Rows from block 11 of the image encoder, named by matrix and row number. Each number is 128 + 32 x the weight over its row's rms, rounded and kept within 0 to 255. All counts start at 0. After the name is the row's rms in percent of the matrix's.
# convs1: 3x3 conv (encoder.blocks.11.convs.1.weight, 192x192x3x3), inputs 161-167, a 3x3 kernel for each
convs1.61 096 [158 146 110 105 139 112 141 161 161  98  87 105  75 144  99 145  75 113 172 140 108 102  76 114 115 154 135 105 119 100 104 178 127 103  75  98 101 130 187 124 165 140 103 110 127 137  88 111  96 196 101 106 121 139 129 135 103 105 127 159 171 213 116]
convs1.62 100 [136 136  84 149 130 116 161 138 131 177 143 197 161 139 166 178 154 198 113 179 130  80 210 115 116 143 137 174 115 106 210 143  83 173 126 133  60 176 203 107  92 109 100 102  56 141 159 168 147 112 120 173 124 184 114  98 111 107 141  30 141 139  35]
convs1.63 094 [195 150 129 147 175 175 200 149 106  64 129  55 165 160 164 146 151 146 116  78 143 135 136  58 112 128 153  78 111 175 124  91 143 139 160 130  90 228 104 122  89  75  86 102  73 137 117 142  81 141 146 193 110 108 214 179  96 113 119 194 160 108 147]
convs1.64 100 [183 195  91 145 129 172 132  54 114 137 190 148 112 136 134 101 115 155 145 149 136 152 171  99 197 129  92 131 141 166 137  92  62 152 123 120 255 172  63 117 126 169  91 123 158 153 164  98 175 154 127  25 105 109 123 121 112 170 143 130 201 117 126]
convs1.65 097 [143 137 156 172 170 144 108 160 141 101 130 151 131 127  93 145 106 130 108 104  90 106 142 121 150 175 166  57 150 158 123  71 198 125  89 106 152 152 140  80 115 101  99 150  68 147 144 176 125 167 140  89 160 126 133 169 209  88 158 209  84 169 119]
convs1.66 100 [146 174 119 175 121 140 179 155 127 147 123  80 171 130 138 123 255 101 152 102 145 194 121  97 148 159 137 133  97 136 169 125 178 137 162 166 176  32 235 121 165 105 106  57  61 170 147 138 194 154 119 175 163 137 166 120 157  49  98 138  61 155 161]
convs1.67 106 [145 133 120  95 145 119 111  98 142 105 121 104 110 177 104 163 124  60 114 131 117 135 144 120  90 126  83 145  97  99 114 174 132  55 141 169  89 185 165  61  99  50 172 128 117  92 169 129 105 146  94 112 139  93 128  68  71 123 127 105  62 107 117]
convs1.68 100 [118 145 116  77  90 145 148 107 108 143 153 146  91 123 132 143 138  71 154 143 144  87 105 123 171 117 136  74  90  98 106 135 114 112 111 106 143 149  98 155 128  73  71 163 121 125 181 100  90 175 183 163  80 141 141 140 111 110 124 144 115  98  81]
convs1.69 100 [172 166 143 170 136 186  98  79 115 179 155 110 172 139 148 154 107  56  91  53  84 146 126 201 128 152 150  77 114 149  96 116 148 125  80 184  70 133  86  63  62 102  73  95 140 185 117 108  62 159 114 137 131 117  37 156 115  72 137 141 149 119  98]
convs1.70 100 [119  86 133 164 151 121 148 146 126  83  77  12 140 124 137 142 166 138 143  77 122 159 167 116 127 115  94 143  82  55 135  81  98 148 115 113 129 141 232  65 127   3  49  42 156 133  95  74 137 124 185 105 139 112 171  72 141 127 118 174 143 102 157]
convs1.71 098 [ 87 132 114 153 142 149 203 157 190 113 162 152 120 175 148  92 112 123 105  99  84 142  94 173 167 161 179 113 142 129 122  97 164 157 148  58 104 177 189 159 163  67 137 165  55 139 158 126 161 151 112 132 139 113 195 151 135 117 201 172 174 151  92]
convs1.72 099 [104 107 171  83 129 162 126 101 105  59 112  56 123  97 124  67 139 117 121 156  80 140 189 153 169 136 148  90 136 143 141 253 101 132 201  54  37 154 125  95  80 149 106  44  69 126 135 163 147 109 162 134 113 145 137 138 144 162 136 122 144 126 138]
convs1.73 103 [135 119 156 125 143 140  75 113 101 133 125 136 106 180 163 112 138  68 128  99 107  97 100 180 143 159 163 116 141  99 111  89 164 151 145 141 145 109  51 145 201  92  84 101  93 129 182 136 151 196 126 111 148 133 168  86 211  85 119 236 105 134 101]
convs1.74 103 [ 91 164 131 146 155 163 106  93 166 117  63 100  83 118 111 134 138 123 113 133 143 146 105 161 135 159  99  98 103 139 159 187 162 148 159 131 148 124 168 165 188 115  95 159  82 102  85 123 161 131 105 133 124 112 152 151 101 192 188 186 164 172 130]
convs1.75 098 [125 140  78 167 115 155 163 144  94 104 113 150 236  77 228 100 142 112 185 118 132  87 124 151 100 110 117 141 103 133  92 172 105 196 139 172  97 163 119 115  94 130 138 120 101 162 100 129 115 107 121 176 135  77 117 111 135 195  82  95 156 137  86]
convs1.76 101 [184 137 122  67 133 153 110 134 108 128 140 127 118 138 142 113 170 124 171 208 172  98 181 127 135  93 150  76 184 148  84 180 205  76 113 197  83  78  96 129 150 137 114 104 182 129 117  87 128 129 133 114 143 147 171 129 160  87 123 148 115  93  95]
convs1.77 103 [119 131 120 106 183 101 168 126  55 112 126 118 121 133 132 153 123 124 105 101  89  86 136 114 163 127  39  50 121  74  61 140 145 186 144 151 147  67 165  84 138  79 210 184 104 150 172 150 134 138 156  73 109 116 165 144 167 103  96  97 157 171  60]
convs1.78 100 [129 115 106 155 134 113 127 114  61  81  37  98 126 141 146 106 121 168  91 156  94 143 110 170 107  97 134 147 106 144 120  92 142 147  89 140 121 151 157 110 122 134 168 123 145 181 116  92  97 145  93 151 153  96 110  88  95  87 155 152 112  47  95]
convs1.79 103 [151 140 128  97 157 194  81 133  95  73  90 195  79 156  70  83 116 123 111 125 150 130 161 160 148 115 117 145 101 112  70  98 128  83 152 146 179 148 120  93 128  60 131 191 163 108 101 137 122 127 144 130 191 143 175 135 147 106 192 135 121 142 126]
convs1.80 099 [ 92  87  53 105  91 126 132 213 134 194 127  95 117 101 173 127 183  80 121 158 149 167 105 125  78  43 105 109  99 130 161 108 101 149 191 149 156 123  74  94 166 123 175 143 106 189 116 164 165 112 122 123 128 161  85 164 125 150 174 146 164 122 122]
convs1.81 100 [158  74 117 139 100 127  68  77  97 148 111 100 167 131  87 136 141 123 111 122 162 165 146  92 132 126 129  89  68 144 150 158 152 174 124  98 105  94 132 105 119 170 132  80 147  79 126 123 151 151  91 152 135 186  99 131  54 105  95 101 123  18 174]
convs1.82 098 [107 182 151 130 143 133 139 107 118 146 206 173 101 133  69  68  84  78 129 133 146 146  94 157 122 154  95 138 184 154  77 103  94 128 167  92 110  79 109 104 171  70 108 121 147  99  52 116 135 100  90 126 157 112 141 138 173 138 102  91 197  99  73]
convs1.83 098 [176 181  92 115 165 198 127 113  88 181 122 129 128 112 119 133 147 118 154 204 158 128 129 113  78 179 194 118 100 153 137 138 116  72 130 160 170 206  75  65  99  75 160 171  43  86 102 113  66 118 156 155 107  87 141  80 135 107 193 148 119 196 139]
convs1.84 100 [ 97 146 152 179 168 127 155 135  96 102 146 157 108 211 113 149 114  76 146  65 126 108  92  81 110  39 107 151 167 187 105 180 143  74 117 153  78  75 147 113 172 114  67 163  83  99  69 159 125 175 140 154 135 153 133  94 177 148 164 194 165  86 112]
convs1.85 098 [104 113 127 141 128 159 129 176 174 138 145  76 100 126 101 138 141 106 119 171 126 119 135 141 150 187 134 140 152 104 106 125 107 113 121 184  90 119 136 109 151 101 134 224 172 152 133 129 136 169  70 149 116  79 119 133  89 218 239 162 172 209 183]
convs1.86 102 [159  87 110 123 137 139  73 104  96 142 183 117 193  55 109 129 162 104 150  88 139 163  70  88 138 103  55  97 158 148  84  97  31 140 146 106  59 141 113 194 131 133 145 172 129 152 150 211 119 141 151 152 152  76 145 142 154 180 115 179 134 160  77]
convs1.87 101 [123 153 166 228 158 137 162 166  76  69 142 113 180 157 124 124 131  52  87  67 115 148 172 119  75 168 143 108 140  85 188 120 140 109 136 112 169 144 172 127 121 123 140  83  79 138 111 118 145 108 157 170 134  37 163 143 129 143 196 127 161 114 255]
convs1.88 098 [ 90 131 146 111 175 120 117 130  96 160 105 151 137  68  98 140 180  69 118 163 128 152 154 112 132 155 163  88 152 110 116  96 122 133 122 171  97 137 138 156 168 113 138 120 104 161 115 101  78 129  99 154  46  83 100 102 175 147 128 110  86 203 151]
convs1.89 100 [104 125 115 190 118 161 146 101 114 129 107 116  29 172  80 136 104  94 154  99 119 145 134 155  98 139 123 131 104 121 104 104 150  57 155 133 115 159 113 102  42  77 133 157 135 139 145 124 120 174  59 151 124  99 150 173 137 128  94  87 104 151  57]
convs1.90 098 [142 121 117  86 108 159 144 148 137 112  96  91 174 122  83 127  98 101 105  84 130 178 130 155 127  86 123 168 120 145 162 143 109 193  98  81 120 206  87  88 105 130  86 100 166 131 188 173 115 119 116 141 152  89  91 116 128  78  62 159 136 186 100]
convs1.91 101 [131 122 107 134 113 142 145 148 149 103 159 139  94 110 102 137 121 137 115 120 119 166 142 103 134 150 154 115 137  96 162 146  53 121  94  81 159  96 189 112 114  95 123 164 107 170 156  97 160 151 116 119 125 128 144 120  97  98 156 137 111 197 126]
convs1.92 098 [111 114 121 167 169  99 114 162 104 162 132 101 132 109 149 143 146  66 144 107 120 164  97 110 166 190 137 140 140 140  73  81  32 199 128  90  67 129 107 196 144  99  87  93 147 135 123 125  88 109 124 110 170  95 123 133  79 135 125 117 187 213 145]
convs1.93 103 [126 162 121  97  89 101 124 105 131 189 102 116 102 117 113 167 139  86 139 134 148 114 136 135  99 127 136 176 132  99 134 160 151 176 110 156 157  72 123 152  99  87  99 171 145 142 113  99 135 125 107  84 155  93  89 122 110 169  61 140 117  89 194]
convs1.94 098 [ 90  88 122 126 127 129 147 110  69 100 110 120 124 151 114 175 157 124 155 124 163 135 125 188 136 143 174 146  94 101 120 157 107 132 146 183  70 142  82 107 175  99 117 146 154 138 152 110 129 113  89 104 185 117 107 167 113 142 167 194 185 138 134]
convs1.95 104 [169  99 126 143 181 100 129 136 127 205  97 115  82 174 109 105 103  97 158 104 109 129 106 120 139 129 162  95  80  80 117 152 130  71 141 140 127  92 171 179  80 157 148 131 195 106 180 144 105 120 104 159 119 115 127  95 179 120 182 135  65 172 135]
convs1.96 099 [ 76 126 111 120 151 104 200 156  86 121 109 136 115 125  69 224 177 101 169 106 203 195 202 134 117 151 146 183 177 132 148 153 156 195 148 165 117 130 130 156 149 104 123 157  80 138 153 132 167 127 173 128 152 110 179 155  74  56 154 108 178 150 133]
convs1.97 102 [180 159 114  76 160 154 121  58 167 170 157 124  99 110 146 113 117  58 110  91 134 142  75 128  73 112 123 100  89 144 153 154 142 108 106 168 145 170 143 138 143 149 171  99 124 134 139 152 114 156 118 154 160 135  83  99  75 157  44 148 142 182 161]
convs1.98 097 [100 164 124 179 147 146 139 159  83  94  76 135 158 114 116 167 140 142  65 125 100 101 121 174 100 155 150 112 151 198 135 100  65 142 133 103 140 132 149  93 136 151  89 140 148 126 125 156 116  79  99 190 147 141 126 116 144 104 122 142 140 226 134]
convs1.99 095 [116 157 128 177 136 137 179 141 153 170 130 120 124 182 181 164  87 112 114  59 176 107 138 185  87  72 130 138 155 151 101 102 106  97  76 130 151 112  57 152  97 119 112 132 120 128 156  91 111 132 165  73  72 102 162 176 179 131 153 150 151 113 173]
convs1.100 102 [ 87  97 147  89 156 108 158  63 104 139 136 137  96 115 114  91 110 167 166 147 178 154 116 147 155 139 114 108  87 106 136 112 109  80 153 114  69 181 193 157 178 137 106 125  63  98  93 112 127 103 139 183 115 122 111 185 165 122 165 116 174 131  52]
convs1.101 097 [162 168  71 141 160 117  91 118 111  89 131 112 160 149 104 196 151 107 126 121  99 158  96 152 139 116 143 143 120 168 147 115 156  67 111 132 119 180 144 141 144 119 166 138 136 162 109 161 117 113 160 138 130 170  86 107  79 183  57  72 151  49 175]
convs1.102 100 [205 193  92 173  76 110 118 102 148 143 217  64 174 144  67 157 114 158 111 129 173 128 107 118 122 173 161 147 158 153 140 104 160 159 149 112 149 139  85 168 169  96  96 221 193 185 166  92 101 115 153 130 115 135 125 143 129 209 130 135  55  70 147]
convs1.103 103 [ 95 133 115 119 155 141 201 126 106 131 157  94 146 156  91 181 156 187  99  93  98 160 150 115 210 161 144  88  68  84 108 172 128 136 104  86 198 114 140 153 141 162  72 167  77 148 125 138 112 163 147 137 117 140  95 164 125 113  83  74 140 163  88]
convs1.104 097 [110 123 129 173 172 164  86 151 103 150 130 146 129 181 207 126  99 123 124  95 123 139 107 143 116  89 162 133 124 153 157 108 107 164  78 140 100 158 190  89 118 119 159 118 197 139 149 140 129 158 155 130 166  93 135 116 123 110 173 209 117 102 147]
convs1.105 101 [178 172 135 107 169 100  78  95 103 139 148  87  75 192 191 141 119 105 104 111 133 123 166  85 118  77 109 134 161 163 101  93 153 150 187 124 239 131 130 106 124  65 141 240 147 107 162  92  93  97 140 147 107 191  60 103  78 117 190  70 158 113 137]
convs1.106 098 [111  90 122 128 168 130 151 140 116  70 115 167 143 193  37 121 126 153 103  88 109 164 135 113 175  91 177  99 124 117 161 154  98 130 195 135 160 189 157 115 181 131 124  97 159 130 180 144 128 166 147  92 138 141  37 129 110 136 117  91 112  87 121]
convs1.107 101 [122 173 166 138 125 157 122 148  87 114 143 101  91  79 142 140 174 137 140 138 119 154 130 192 125 101 132 175 132 143 137 119 145 158  98 166 141  99  86 109 111 129 140 145  12 154 127 162 101 149 112 116 166 103 124 146 136 137 174 128 169 134 118]
convs1.108 102 [163  71 176 143 115 154 146 123 141 138  65 151  99 113 156  92 136 131 132 128 135 156 175 118 157 159 148 136  92 116  98 142 105 106 148 128 127  88 235 158  81 132 143  19 168  92 138 156 108 122 147 152 123 155 144 190 124 112 127 125 124 128 121]
convs1.109 095 [ 91 103 133 131  92 110 140 146 166 142 113 138  90  75 176 118 102 114 101 120 108 141 207 134 107 121  54 143  87 125 143 153 163 121 153 142 210 167 137 147 119 108  80  47 170 158  69 126 132 104  97 142  92 149 180 125 124 145 193  85 102 120  87]
convs1.110 099 [ 81  63 119  48 122  56  94 103 109 133 154  82 131 128  92 137 102  60 114  94  79 138  91 134 103 164 168 115 130 121 136 109 136 103 163  87 115 161  86 146 161  98  71  98  97 188 115 152 125 139 124 180 137 129  85 150 123 131 139  69 119 158 142]
convs1.111 100 [126 120 158  72 129 148 164 130 128 194 132 133 142 120 175  77 129 147  95 154 164 148 162 196 122 185 222 122 102 110 107 138 107 158 172 109 148  87  96 156 127  76  65 138 136 130 144  87 127 127 128 148 165 120 215 188 170 103  69 176 157 158 173]
convs1.112 101 [182 163 133 103 135 123 191  82  92 166 155 185 164 109 112 149 135 148 134 160 106 149  65 110 108 148 157 137 101 135 141 141 123 144 151 194 106 137  87 118  83  58 140 134  69 138 121 133 127 158 113 120 120 171 158 165 115 125 149 171 142 167 178]
convs1.113 103 [164  97 156 130 124 176  85 107  86 115  87 107 102 142 171 131 108  76 132 101 145  67 119  83 147 180 140 179 142 167  75 137 120 144 146 148  29  62 150 123 138 113 142 115 126 119 119 164  99 130 110 199 114  83 162 149 143  70 129 255 110 187 168]
convs1.114 102 [122 132 151 162 102 130 115 120 119  89  82 179 110  94 109 218 146 155 111  96 146 114  71 138  93 136 101 100 148  67 177 149 147 157 150 194 160 127 101 110 169  74  64 156 101 121 130 139 136 102  82 134 136 139 122 174 144 124 135 153 153 127  53]
convs1.115 096 [160 161 112 162 153 119 174 138  78 141 234  68 199 176 129  81  77 133 149 152 208 140 194 173 128  81 118 115 141  77 126 126 138 121 155 153 149 139 121 168 152 137 100 144 141 141 150 155 137 135 127  98 152 111 200 224 197 179 239 200 162 145 129]
convs1.116 099 [149 133 124 114 139 107 147 170 138 104  93 149 152 128 118 138 134 115 141 150  58  73 132 136 141 116  98  91 138 123  85 111  68 148 119 137 175 230 190 178 143 160 146 123 145 106 147 116 142 156  83 132 146 139  97 115  57 169 166 112 156 180 116]
convs1.117 098 [ 82 128  55 109 111 122 132  75 161  79  77 143 112 160  89 103 132 113  88 102  81 127  89 109  91 102 134 147  50 174 101 168  48 124 179 105 164 162 198 118 100 190  80  46  69 110 152  72 138 173 149 125 169 154  98 111  93 126 141 111  94  52  88]
convs1.118 098 [109  98 117 116 121 135 123 161 120 126 106  55 125 167 153 171 118 202  96 183  98  92 125 139  81  95  73  93  74 155 106 164 188 133 197 128 131 100 133 142 108 116  83  59 148 119  98 131 137 146 144 148 171 102 111 160 111 113 110 130  99 176 118]
convs1.119 098 [ 89 145 119 114 109 207 127 110 161 141 119 223 151 122 152 141 102 108  74 128 140 109 127 156 117 142 164 147 148 167 129 111  67 162  97  98  59  85  69 178 195 174  91 109 117 130 117 131 168 123 147 145 119 120 180 130 156 148 149 200  53  60  67]
convs1.120 099 [ 68 164 113 143 128 131 139 120 138 191  87 196 134 175 123 157 148  48 108  86  89 154 130 224 104 102 136 167 114 100 149  85 155 138 170 138  97 119 106 157 134  67 123  61  93 146 167 132 114 156  90 142 144 114  97 141 127 117 105 159 129 125 153]
convs1.121 099 [141  95 135  96 113 149 200 144  94 191 152 166 144 162  99 171 148 112 134 148 161 120 116 148 116 128 151  69 119 113  43 148 110 182 157 103 158 132  28  62  92  78 136 119 143 126 144 149  81 118 209 118 125  98 147 166  80 129 123 114 177 181 132]
convs1.122 102 [ 87 126  93 134 154 119 136  83 162 128 153 110 152 171 161 177 118 141 141 156 115 113 133 140 118  28 123 134  36 146 109 153 125 146 144 121 102 142 141 116 109 127 100 140 100 158 159  79 147 139  99 153 141 145 124  84 154 144 122 175 160 163 195]
convs1.123 099 [100 133  72 145 116 136 123 105 141 116  91 136 115  87 119 131 110 106 121 119 140 134  99 133 143 113  81 129 145 167  12 103 119 146  96  94  95  43 138 133 104 111 107 116  77 113 118 175  97 134 122 154  73 122 101 164 127  61 137 182 105 100 134]
convs1.124 101 [151 153 162 138  91 114  76 141 126 106 139  53 117 118 128 117 122 119 101 155 144  99 166 130 121 140 122 104  98 162  97 131  93  59 128 165 115  95 150 169 138 105 100 115  36  69 109  94 103 130  94 114  60 100 137 110 120 205 172  87 179 113  88]
convs1.125 099 [138 109 133  76  68 123 106 157 106  63  69 126 145 146 170 168 118 147  69  88 107  82 125 142 145  85 128 108  99 147 157  88 138 183  99 102 138 116 167 161 147 126 138 136 118 139 108  79 139 101  96 163 105 116 139 109 118  93 117 123 169  96 134]
convs1.126 099 [131 121  90 124 152  77 128 134 109  99  62 143 102 135 147 114 114 137 112  92 107 123 217 138  92 160 175 143 202 116 139 146 129 163 129 157 133 148 169 115 184  95  85 107 105 183 131 106 102 150 103  82 138 165  75 142 143 193 130 126 113  91 133]
convs1.127 098 [148 153 142 129 106 143  44  88  82  65  94  90 127 120 124 153 129  79  45  97 136 133 149 173 131 197 160 115  93 167  96 160 106 118 171 112 119 122 196 156 114 138 137  62 130  98  92 149 150 138 138 132 147 135 221 133 141 100 115 122 141 133 115]
convs1.128 103 [167 169 172 174 149 140 148 106 115 186 104 156  92 141 130 151 140 146 163 163  83 155 120 125  84 143 140 118 135 159  51 110 104 110 130 117 179  99  97  89 123  88 177 143 133 141 126  90 149 144 195 164 164 102 120  93 147 129 132  89 205 105 128]
convs1.129 098 [116 128  98 154 164 132 131 167 145 150 101 152 121 120 128 205 100  93 146 211 115 121 156 158 162 132 150 189 120 104 146 143 155 100 141 118  90  98 105  66 140 143 255 120 169 107 174 156 118 166 153 153 114  79 138 147  95 131 178 127 137  94 119]
convs1.130 102 [122 104 117 106 135 122 133 106 135 106 188  97 119 100  73 187 150 159 105 106 121 137 143 124 162 119 136 144  96  62 104 186 121 168 127 168  81  83  85 133 131 158 108 207 177 138 146 160 161 104  99 124 120 167  94  80 138 131 122  82  91 148 137]
convs1.131 104 [148 157 177 159 174 145 103  80  94 103 165 169 209  87 117  85 121 160 101 120  89 177 155 111 116  92 114 183 140  94 131 111 136 157  91 137 141 180 113 142 175 102  84 127  68 124  91 114 155 114 113 134 113 114 109 125 168 143 110 162 230 101  52]
convs1.132 102 [174 136 167 158 158 115 144 145 114 177 180 141 115 166 106 170 138 108  99 132 165 152 110 168 218 106 148  98  67 113 112 159 116 126  93 120 153 101 131 111 137  99 116 200 150 156 116 125  79 170 156 150 167 135  85 177 113 127 160  98  98 110 185]
convs1.133 093 [162 124 110 133  82 112 107 108 118  70 122 161 139  88 200  75 117 207  71 115 133 135  88 130 100 153  81 157 138 114  84 110  81 102 161 163 123 141 141 122 153 106 146 130 225 110  85 128 138 112 120 128 165 136 200 108 147 107  77  47  96  76 167]
convs1.134 102 [ 66 122 113 155 149 118 110 108 146 122 177 140 165 131  55 103 119 126 119 108 144 126 123 141 133 163 172  72 137 168 149 147 112 164 103 145 177 191 115  68 140 182 145 135  30 154 124 151 141 113 173 108 122 113  61 158  39 127 114 159  91  75  92]
convs1.135 101 [ 98 143 122 156 129 141 129 206 115  51 128 185 145   1 117 135 197 199 173 133 168 114 128 154 159 146 229 118 129 118 166 126 139 143 126 108 130 107  78 128  62 112  88 108  86 110 154 119 157 113 160 102 161 139  85 111 113  71 119  60 124 148 151]
convs1.136 098 [121 156 134 144 165 119 124 156 102 172 151  74 116 131 116  96 170 129 176 109 116 131 152 157 109 163 113  86 126 108 141 105 136 112 126 120  89 130 165 114 198  96  80 133 130  75 150 136  99 124 128 100 143 139 115 223 145  94 172  92 159 206 135]
convs1.137 102 [146 156  82 144  99 114 164 175 136 137 168 147 107 161 112 228 161 116  76 119  90  96 177  93 113 105  82 137  93 144 122  81 141 176 152 143 176 118 204 167 131 161 120 147 142 130 171 128 116  99 151 145 124 101 157 196 173 145 105 111 193 119 191]
convs1.138 100 [202 127 169 111 197  80 142 146  94 185 144  96 130  69 134 134  84  67 149  81 134 112 150 120 173 152 112 126 140 173 174  91 149 155 151 101 249  89 106 135 165 106  84 133  92 139 131 176 149 116  66 155  77 116  98 107 150  74 158  64 135 127  92]
convs1.139 102 [112 150 145 138 121 110 173 135 190 133 171  96 141 129  90 175 180 115 116 162 174  97 141 145 181 123  90 146 139 170 110  88 150  73  75 144 124  97 193 143 163  76  95 122  84 161 164  66 105 186 117 108 167  96 130 129  85 106 179 119 114 115 105]
convs1.140 096 [ 94 104 107 121 150 109 105 158 106 114 149 135 196 167 111 113 144  81  74  82 172  84 108  90 165 163  78 101  79 126 138 151 128 110 140  94 174  89  89 162 180 141 120 149 136 126 100 143 146 140 120 163 124 186 149  90 152 116 147 119 149 241 148]
convs1.141 100 [135 116 118 130  99 121 144 165  79  86 117 151 124 131 197 164 154 100 130 135 128  94 136 164 106 134 107 126 110 107 132 125 178 202 111  73 143 159  56 140 147 126 136 162 113 109 122 139 117 125 127 133 116 117 243 214 155 238 154 163 116 132 184]
convs1.142 097 [129 153  65 125 161  74 232 229 143 101 178 112 146 101 102 157 187  85 133  97 125 141 155 122 154 140 156  75 146  77 200  92 107 115 154 150 123 154 105 152 154 126  99 126  98  74 149 149 112 114 133  97 158 108 105  82  93 142 155 219 161 188 102]
convs1.143 099 [176 158 108 106 137 165 114 125 115  76 111 155 119 111 137  78  63 177 123  95 125 191 132 152 149 134  66  90 130 114 125  93  81 117 133  91  51 218 156  82 106 199  86 127 138 177 159 101  98 134 145  62 114 172 233 151 119 129  88 119 202 131 144]
convs1.144 102 [139 115 130 106 158 158  99 182 189 145 120 110 189 135  59 107 100 190  80 138 173 166 160 179 100  91 156 120 103  91 103 106 100 102 148 108 191 115 142 109 164 184 170 187 172 123 167 144 137 156 102 129 115 116 126 146 201  94 147 179 135 148 108]
convs1.145 102 [162 191 115  95 132 144 122 153 100 132 183 103 168 158 127 102  83 139 132  86 120 119 156 120 119 124 125 159 113  86 194 131 156  90 129 131 113 125 217 153 131 141 120 116 154 171 195  92 167 127 134 132 128 138 152  97 142  82 203 139 111 182 149]
convs1.146 099 [ 63 150 100 157 114 156 146 162 130 105 143 125  96 123  50 152 121 144 121 230 121 129 139 113 131 133 144  66 109 153 176  80 212 174 200 127 190 120  72  98 128  75 129 182 143 164 135  86 100 111 162 179  97 181  97 166 103  79 129 112  98 152 156]
convs1.147 099 [147 101 186 116 157 108 136 137 105 140 118 189 171 179 141 179 135 161  98 122 120  87 104 149 110 174  65  89  91 161 153 132 135  99 172  86 155 122 147 139 112 125  96 123 108 160 132 144 148  86 107 116 103 118 118 142  64 108 165 137 230 226 104]
convs1.148 104 [140 144 144 161  94 142 165 139 146  96 113  77 208 176 107 162 119 170 134 167 100 190 125 161 102 201 127 148 153 111 147  90 135  75 123 105  24 157  81 169  85  86 207  95  71 126 107 129 143 127 130 178  87 148 112 180 115 169 145 131 193 123 115]
convs1.149 100 [153 156 109 169 165 124 141 103  81 196  95 105 170 116  96 128 156  53 142  70 111 138 116 117 124 171 106  79 140 206 111 143 154 162 117 120 189 104 236 157 101 113 100  90 163  95 134 187 118 118 139 139 125  95 149 151 112 136 150 154 175 187 144]
convs1.150 100 [146 161 170 101 146 107  98 131 168  77  97 182 108  88 104 116  94  88 146 177 142  85 130 118  97  49 110 132 131 120 108 120 158 101  91 147  57  74 100  41  37  75 130 204 152  93  92 150 145 142 127 138 133 168  87 110  95 187 134 113 120  91 166]
convs1.151 104 [166  96 165 154 125 117 163 161 133  67 123 116 193 173 165  80 162 113 123  95 133 120 153 102 110  91 208  83 123 102  96 146  98 132 118 147 135 143 231 139 141 125   0 132 109  74  85 116 134 164 137 103 112 141 128 165 129 165 139 126 124  75 148]
convs1.152 098 [108 102 108 154 168 146 137 118 116  86 125 144 109 131 188 124 167 113 167 201 113 184  99 201 102 104 161 125 143  78 131 100 116 112 123 110 125 126 126 140  99  90 169 182 150 110 107 103  76 123  78 106 116  82 119 176 146 159 175  98 112 118 162]
convs1.153 102 [118 131 121 171 116  92  99 136  90 148 122 127 162 162  74 163  91 147 145  66  65 146 148 112  96 164 119 116  87 122 149 210 113 130  28 117 200 134 159 160 173 216 135 128 103 131 120  85 108 146 101 118 139 117 141 139 153  89 136 111  93 153 120]
convs1.154 098 [147 135 138 154 201 167  63  89  67 174 131 125  98 184 140 162 196  72 150 195 179 102 123 142 115  87 135 179  99 128 131 102  77 123 122 142 144 174 119 118  96  49 134 211 115 191 111 151 126 137 141 123  93 113 103 112 145  91  88 110 158 134 154]
convs1.155 101 [ 95 128 108 145 110 128 129 171 183 137 178 108 137 156  81 123 160 100 144  81  72  97 147  99 108 146 115 118 129 186  87 106  82  92 186 130 160 138 178  41 116   8 178 138  83 147  85 146  70 134 130 152 145 220 122  75  59  76 156 180 111 160 136]
convs1.156 098 [ 95 113 142  95  99  55  88 116  98  97 112  77 154 109 171 104 123 140 112 147 119 104 128 113 129 127  86 185  71 187 113  99  88 108 178  75 131  58 175 140  95 204  80 190 112 161  86 138 131 108  81 116 156  91 101 134 134 117  78 130  98 131 106]
convs1.157 097 [104 153 159 133 153 167 123 128  90 193 115  72  90 153 130  93 195 130 151 176 112 158 140 153 132 159 111  89 176  83 136 144 150  55  90 111 117 151  74 141 108 125 128 200  16  77  95  81 129 151 145  95 165 187 164  73  57 151  79 167  73  92 134]
convs1.158 100 [ 75 111 155  84 132 117 112 177 114 153 150  47 127 133 111 116 175  71 155 111 105 111 102 148  82  94 146  15 103 134 112 129 121 142 169 197  57  77 125 160 137 166 168 127 141 114 113 138 162 150 119 154 150  81 114 122 126 145  96  99 153 113 146]
convs1.159 104 [134 125  91 136 155 171 138  66 159 153 179  57 138 141 148 139 224  99 147 165 102  89 122 149 152 139 127 136 159 104  83 136 138 185 100 152 165  93  26 106 121 101 193 189  95 149 162 167 111  76 154  69 145 137 200 120 115 119 156 149 132 162 183]
convs1.160 104 [142 156 150  93 130 138  95 167 102 141 232 149  78  95 172 189 130 176 119 122  78 142 184 173 129 133 143 196 178 115  46  83 150 143 208 164 176 100 124 157 140 100  99 138  91 147 124 133 170 146 169  94 109 192 146  69 139 132 119 110 124  74 107]
convs1.161 099 [128 109 148 112 104 133 147 167 113 241 127 102 172 140 136  74 112  93  98 179  91 178 145 131  94 134 140  92 151 195 189  65 166  56 117 128 114  71  69 101 148 167 147  75 140 107 120 150  99  91 177 117 117 105 135 134 128 113 106 110 129  85 106]
convs1.162 100 [115 146 133  98 170 106 186 115 114  69  94  79  74  79 153 200 142 168  93 105 127 178 128 156 121 177 153 132 100 189 137  98 217 172 140 110  79  80 122 144 163 110 145 157  70 123 173 140 165 131 138 182  87 116  34 122 117  78 165  99 125 200 115]
convs1.163 104 [147  84 149 114  86 108 156 105  84 131 141 147  92  63 183 166 143 143 113 130  94 147 132 182 139 149 166 166 131  97 113 113 140 189 157 116 148  85 181 106 129 146  83 149  65 121 129 179 116 115 149 131 103 178 130  69  76 128 166 187 120 108 151]
convs1.164 099 [120 174 121 162 137 136 145 142 165 231 222 153 124 113 127 163  98  86 135 165 146 116 135 117  84 188 146 122 135  87  94 106  96 105 151 119 115 108  93  72 103  81 134 217  89  84 121 137 164 184 116 124 159 128 137 191 123 188 178 134  94  34 147]
convs1.165 098 [152 142 126 144  97 125 134 120 199 142 133 141  91 126  47 114 113 161 141 182 126 119 153 162 118 105  98 177 195 114 154  97 110  98  95 114  70 169  75  73 188  87  39  80 114 129  97 150 156  45 106  89 141 103 119 143 254  93 172 188 139 101 131]
convs1.166 104 [ 90 144  67  68 194 143  86 139 106 109 127 134 142 185 174 127 142 119 124 102 110 146 137 137 158 142 105 134 116 106 157  94 147  70 120 121 148 113  22 118 150 162  91 138 152 124 105 157 123 161 127 156 165 159 123 162  94 123 108 151 150  72  95]
convs1.167 102 [164  92 156 185 120 164 124 131 130  46 148 144 126 114  98 154 116  82 164 160  69 177 109 174 105  93 165 210 189 150 134 132  80 198 112  77 138 126  76 123 165  51 177 224  99 135 111  67 116 169 126 126 109 133 139 112  94  39 172 168 121 161 151]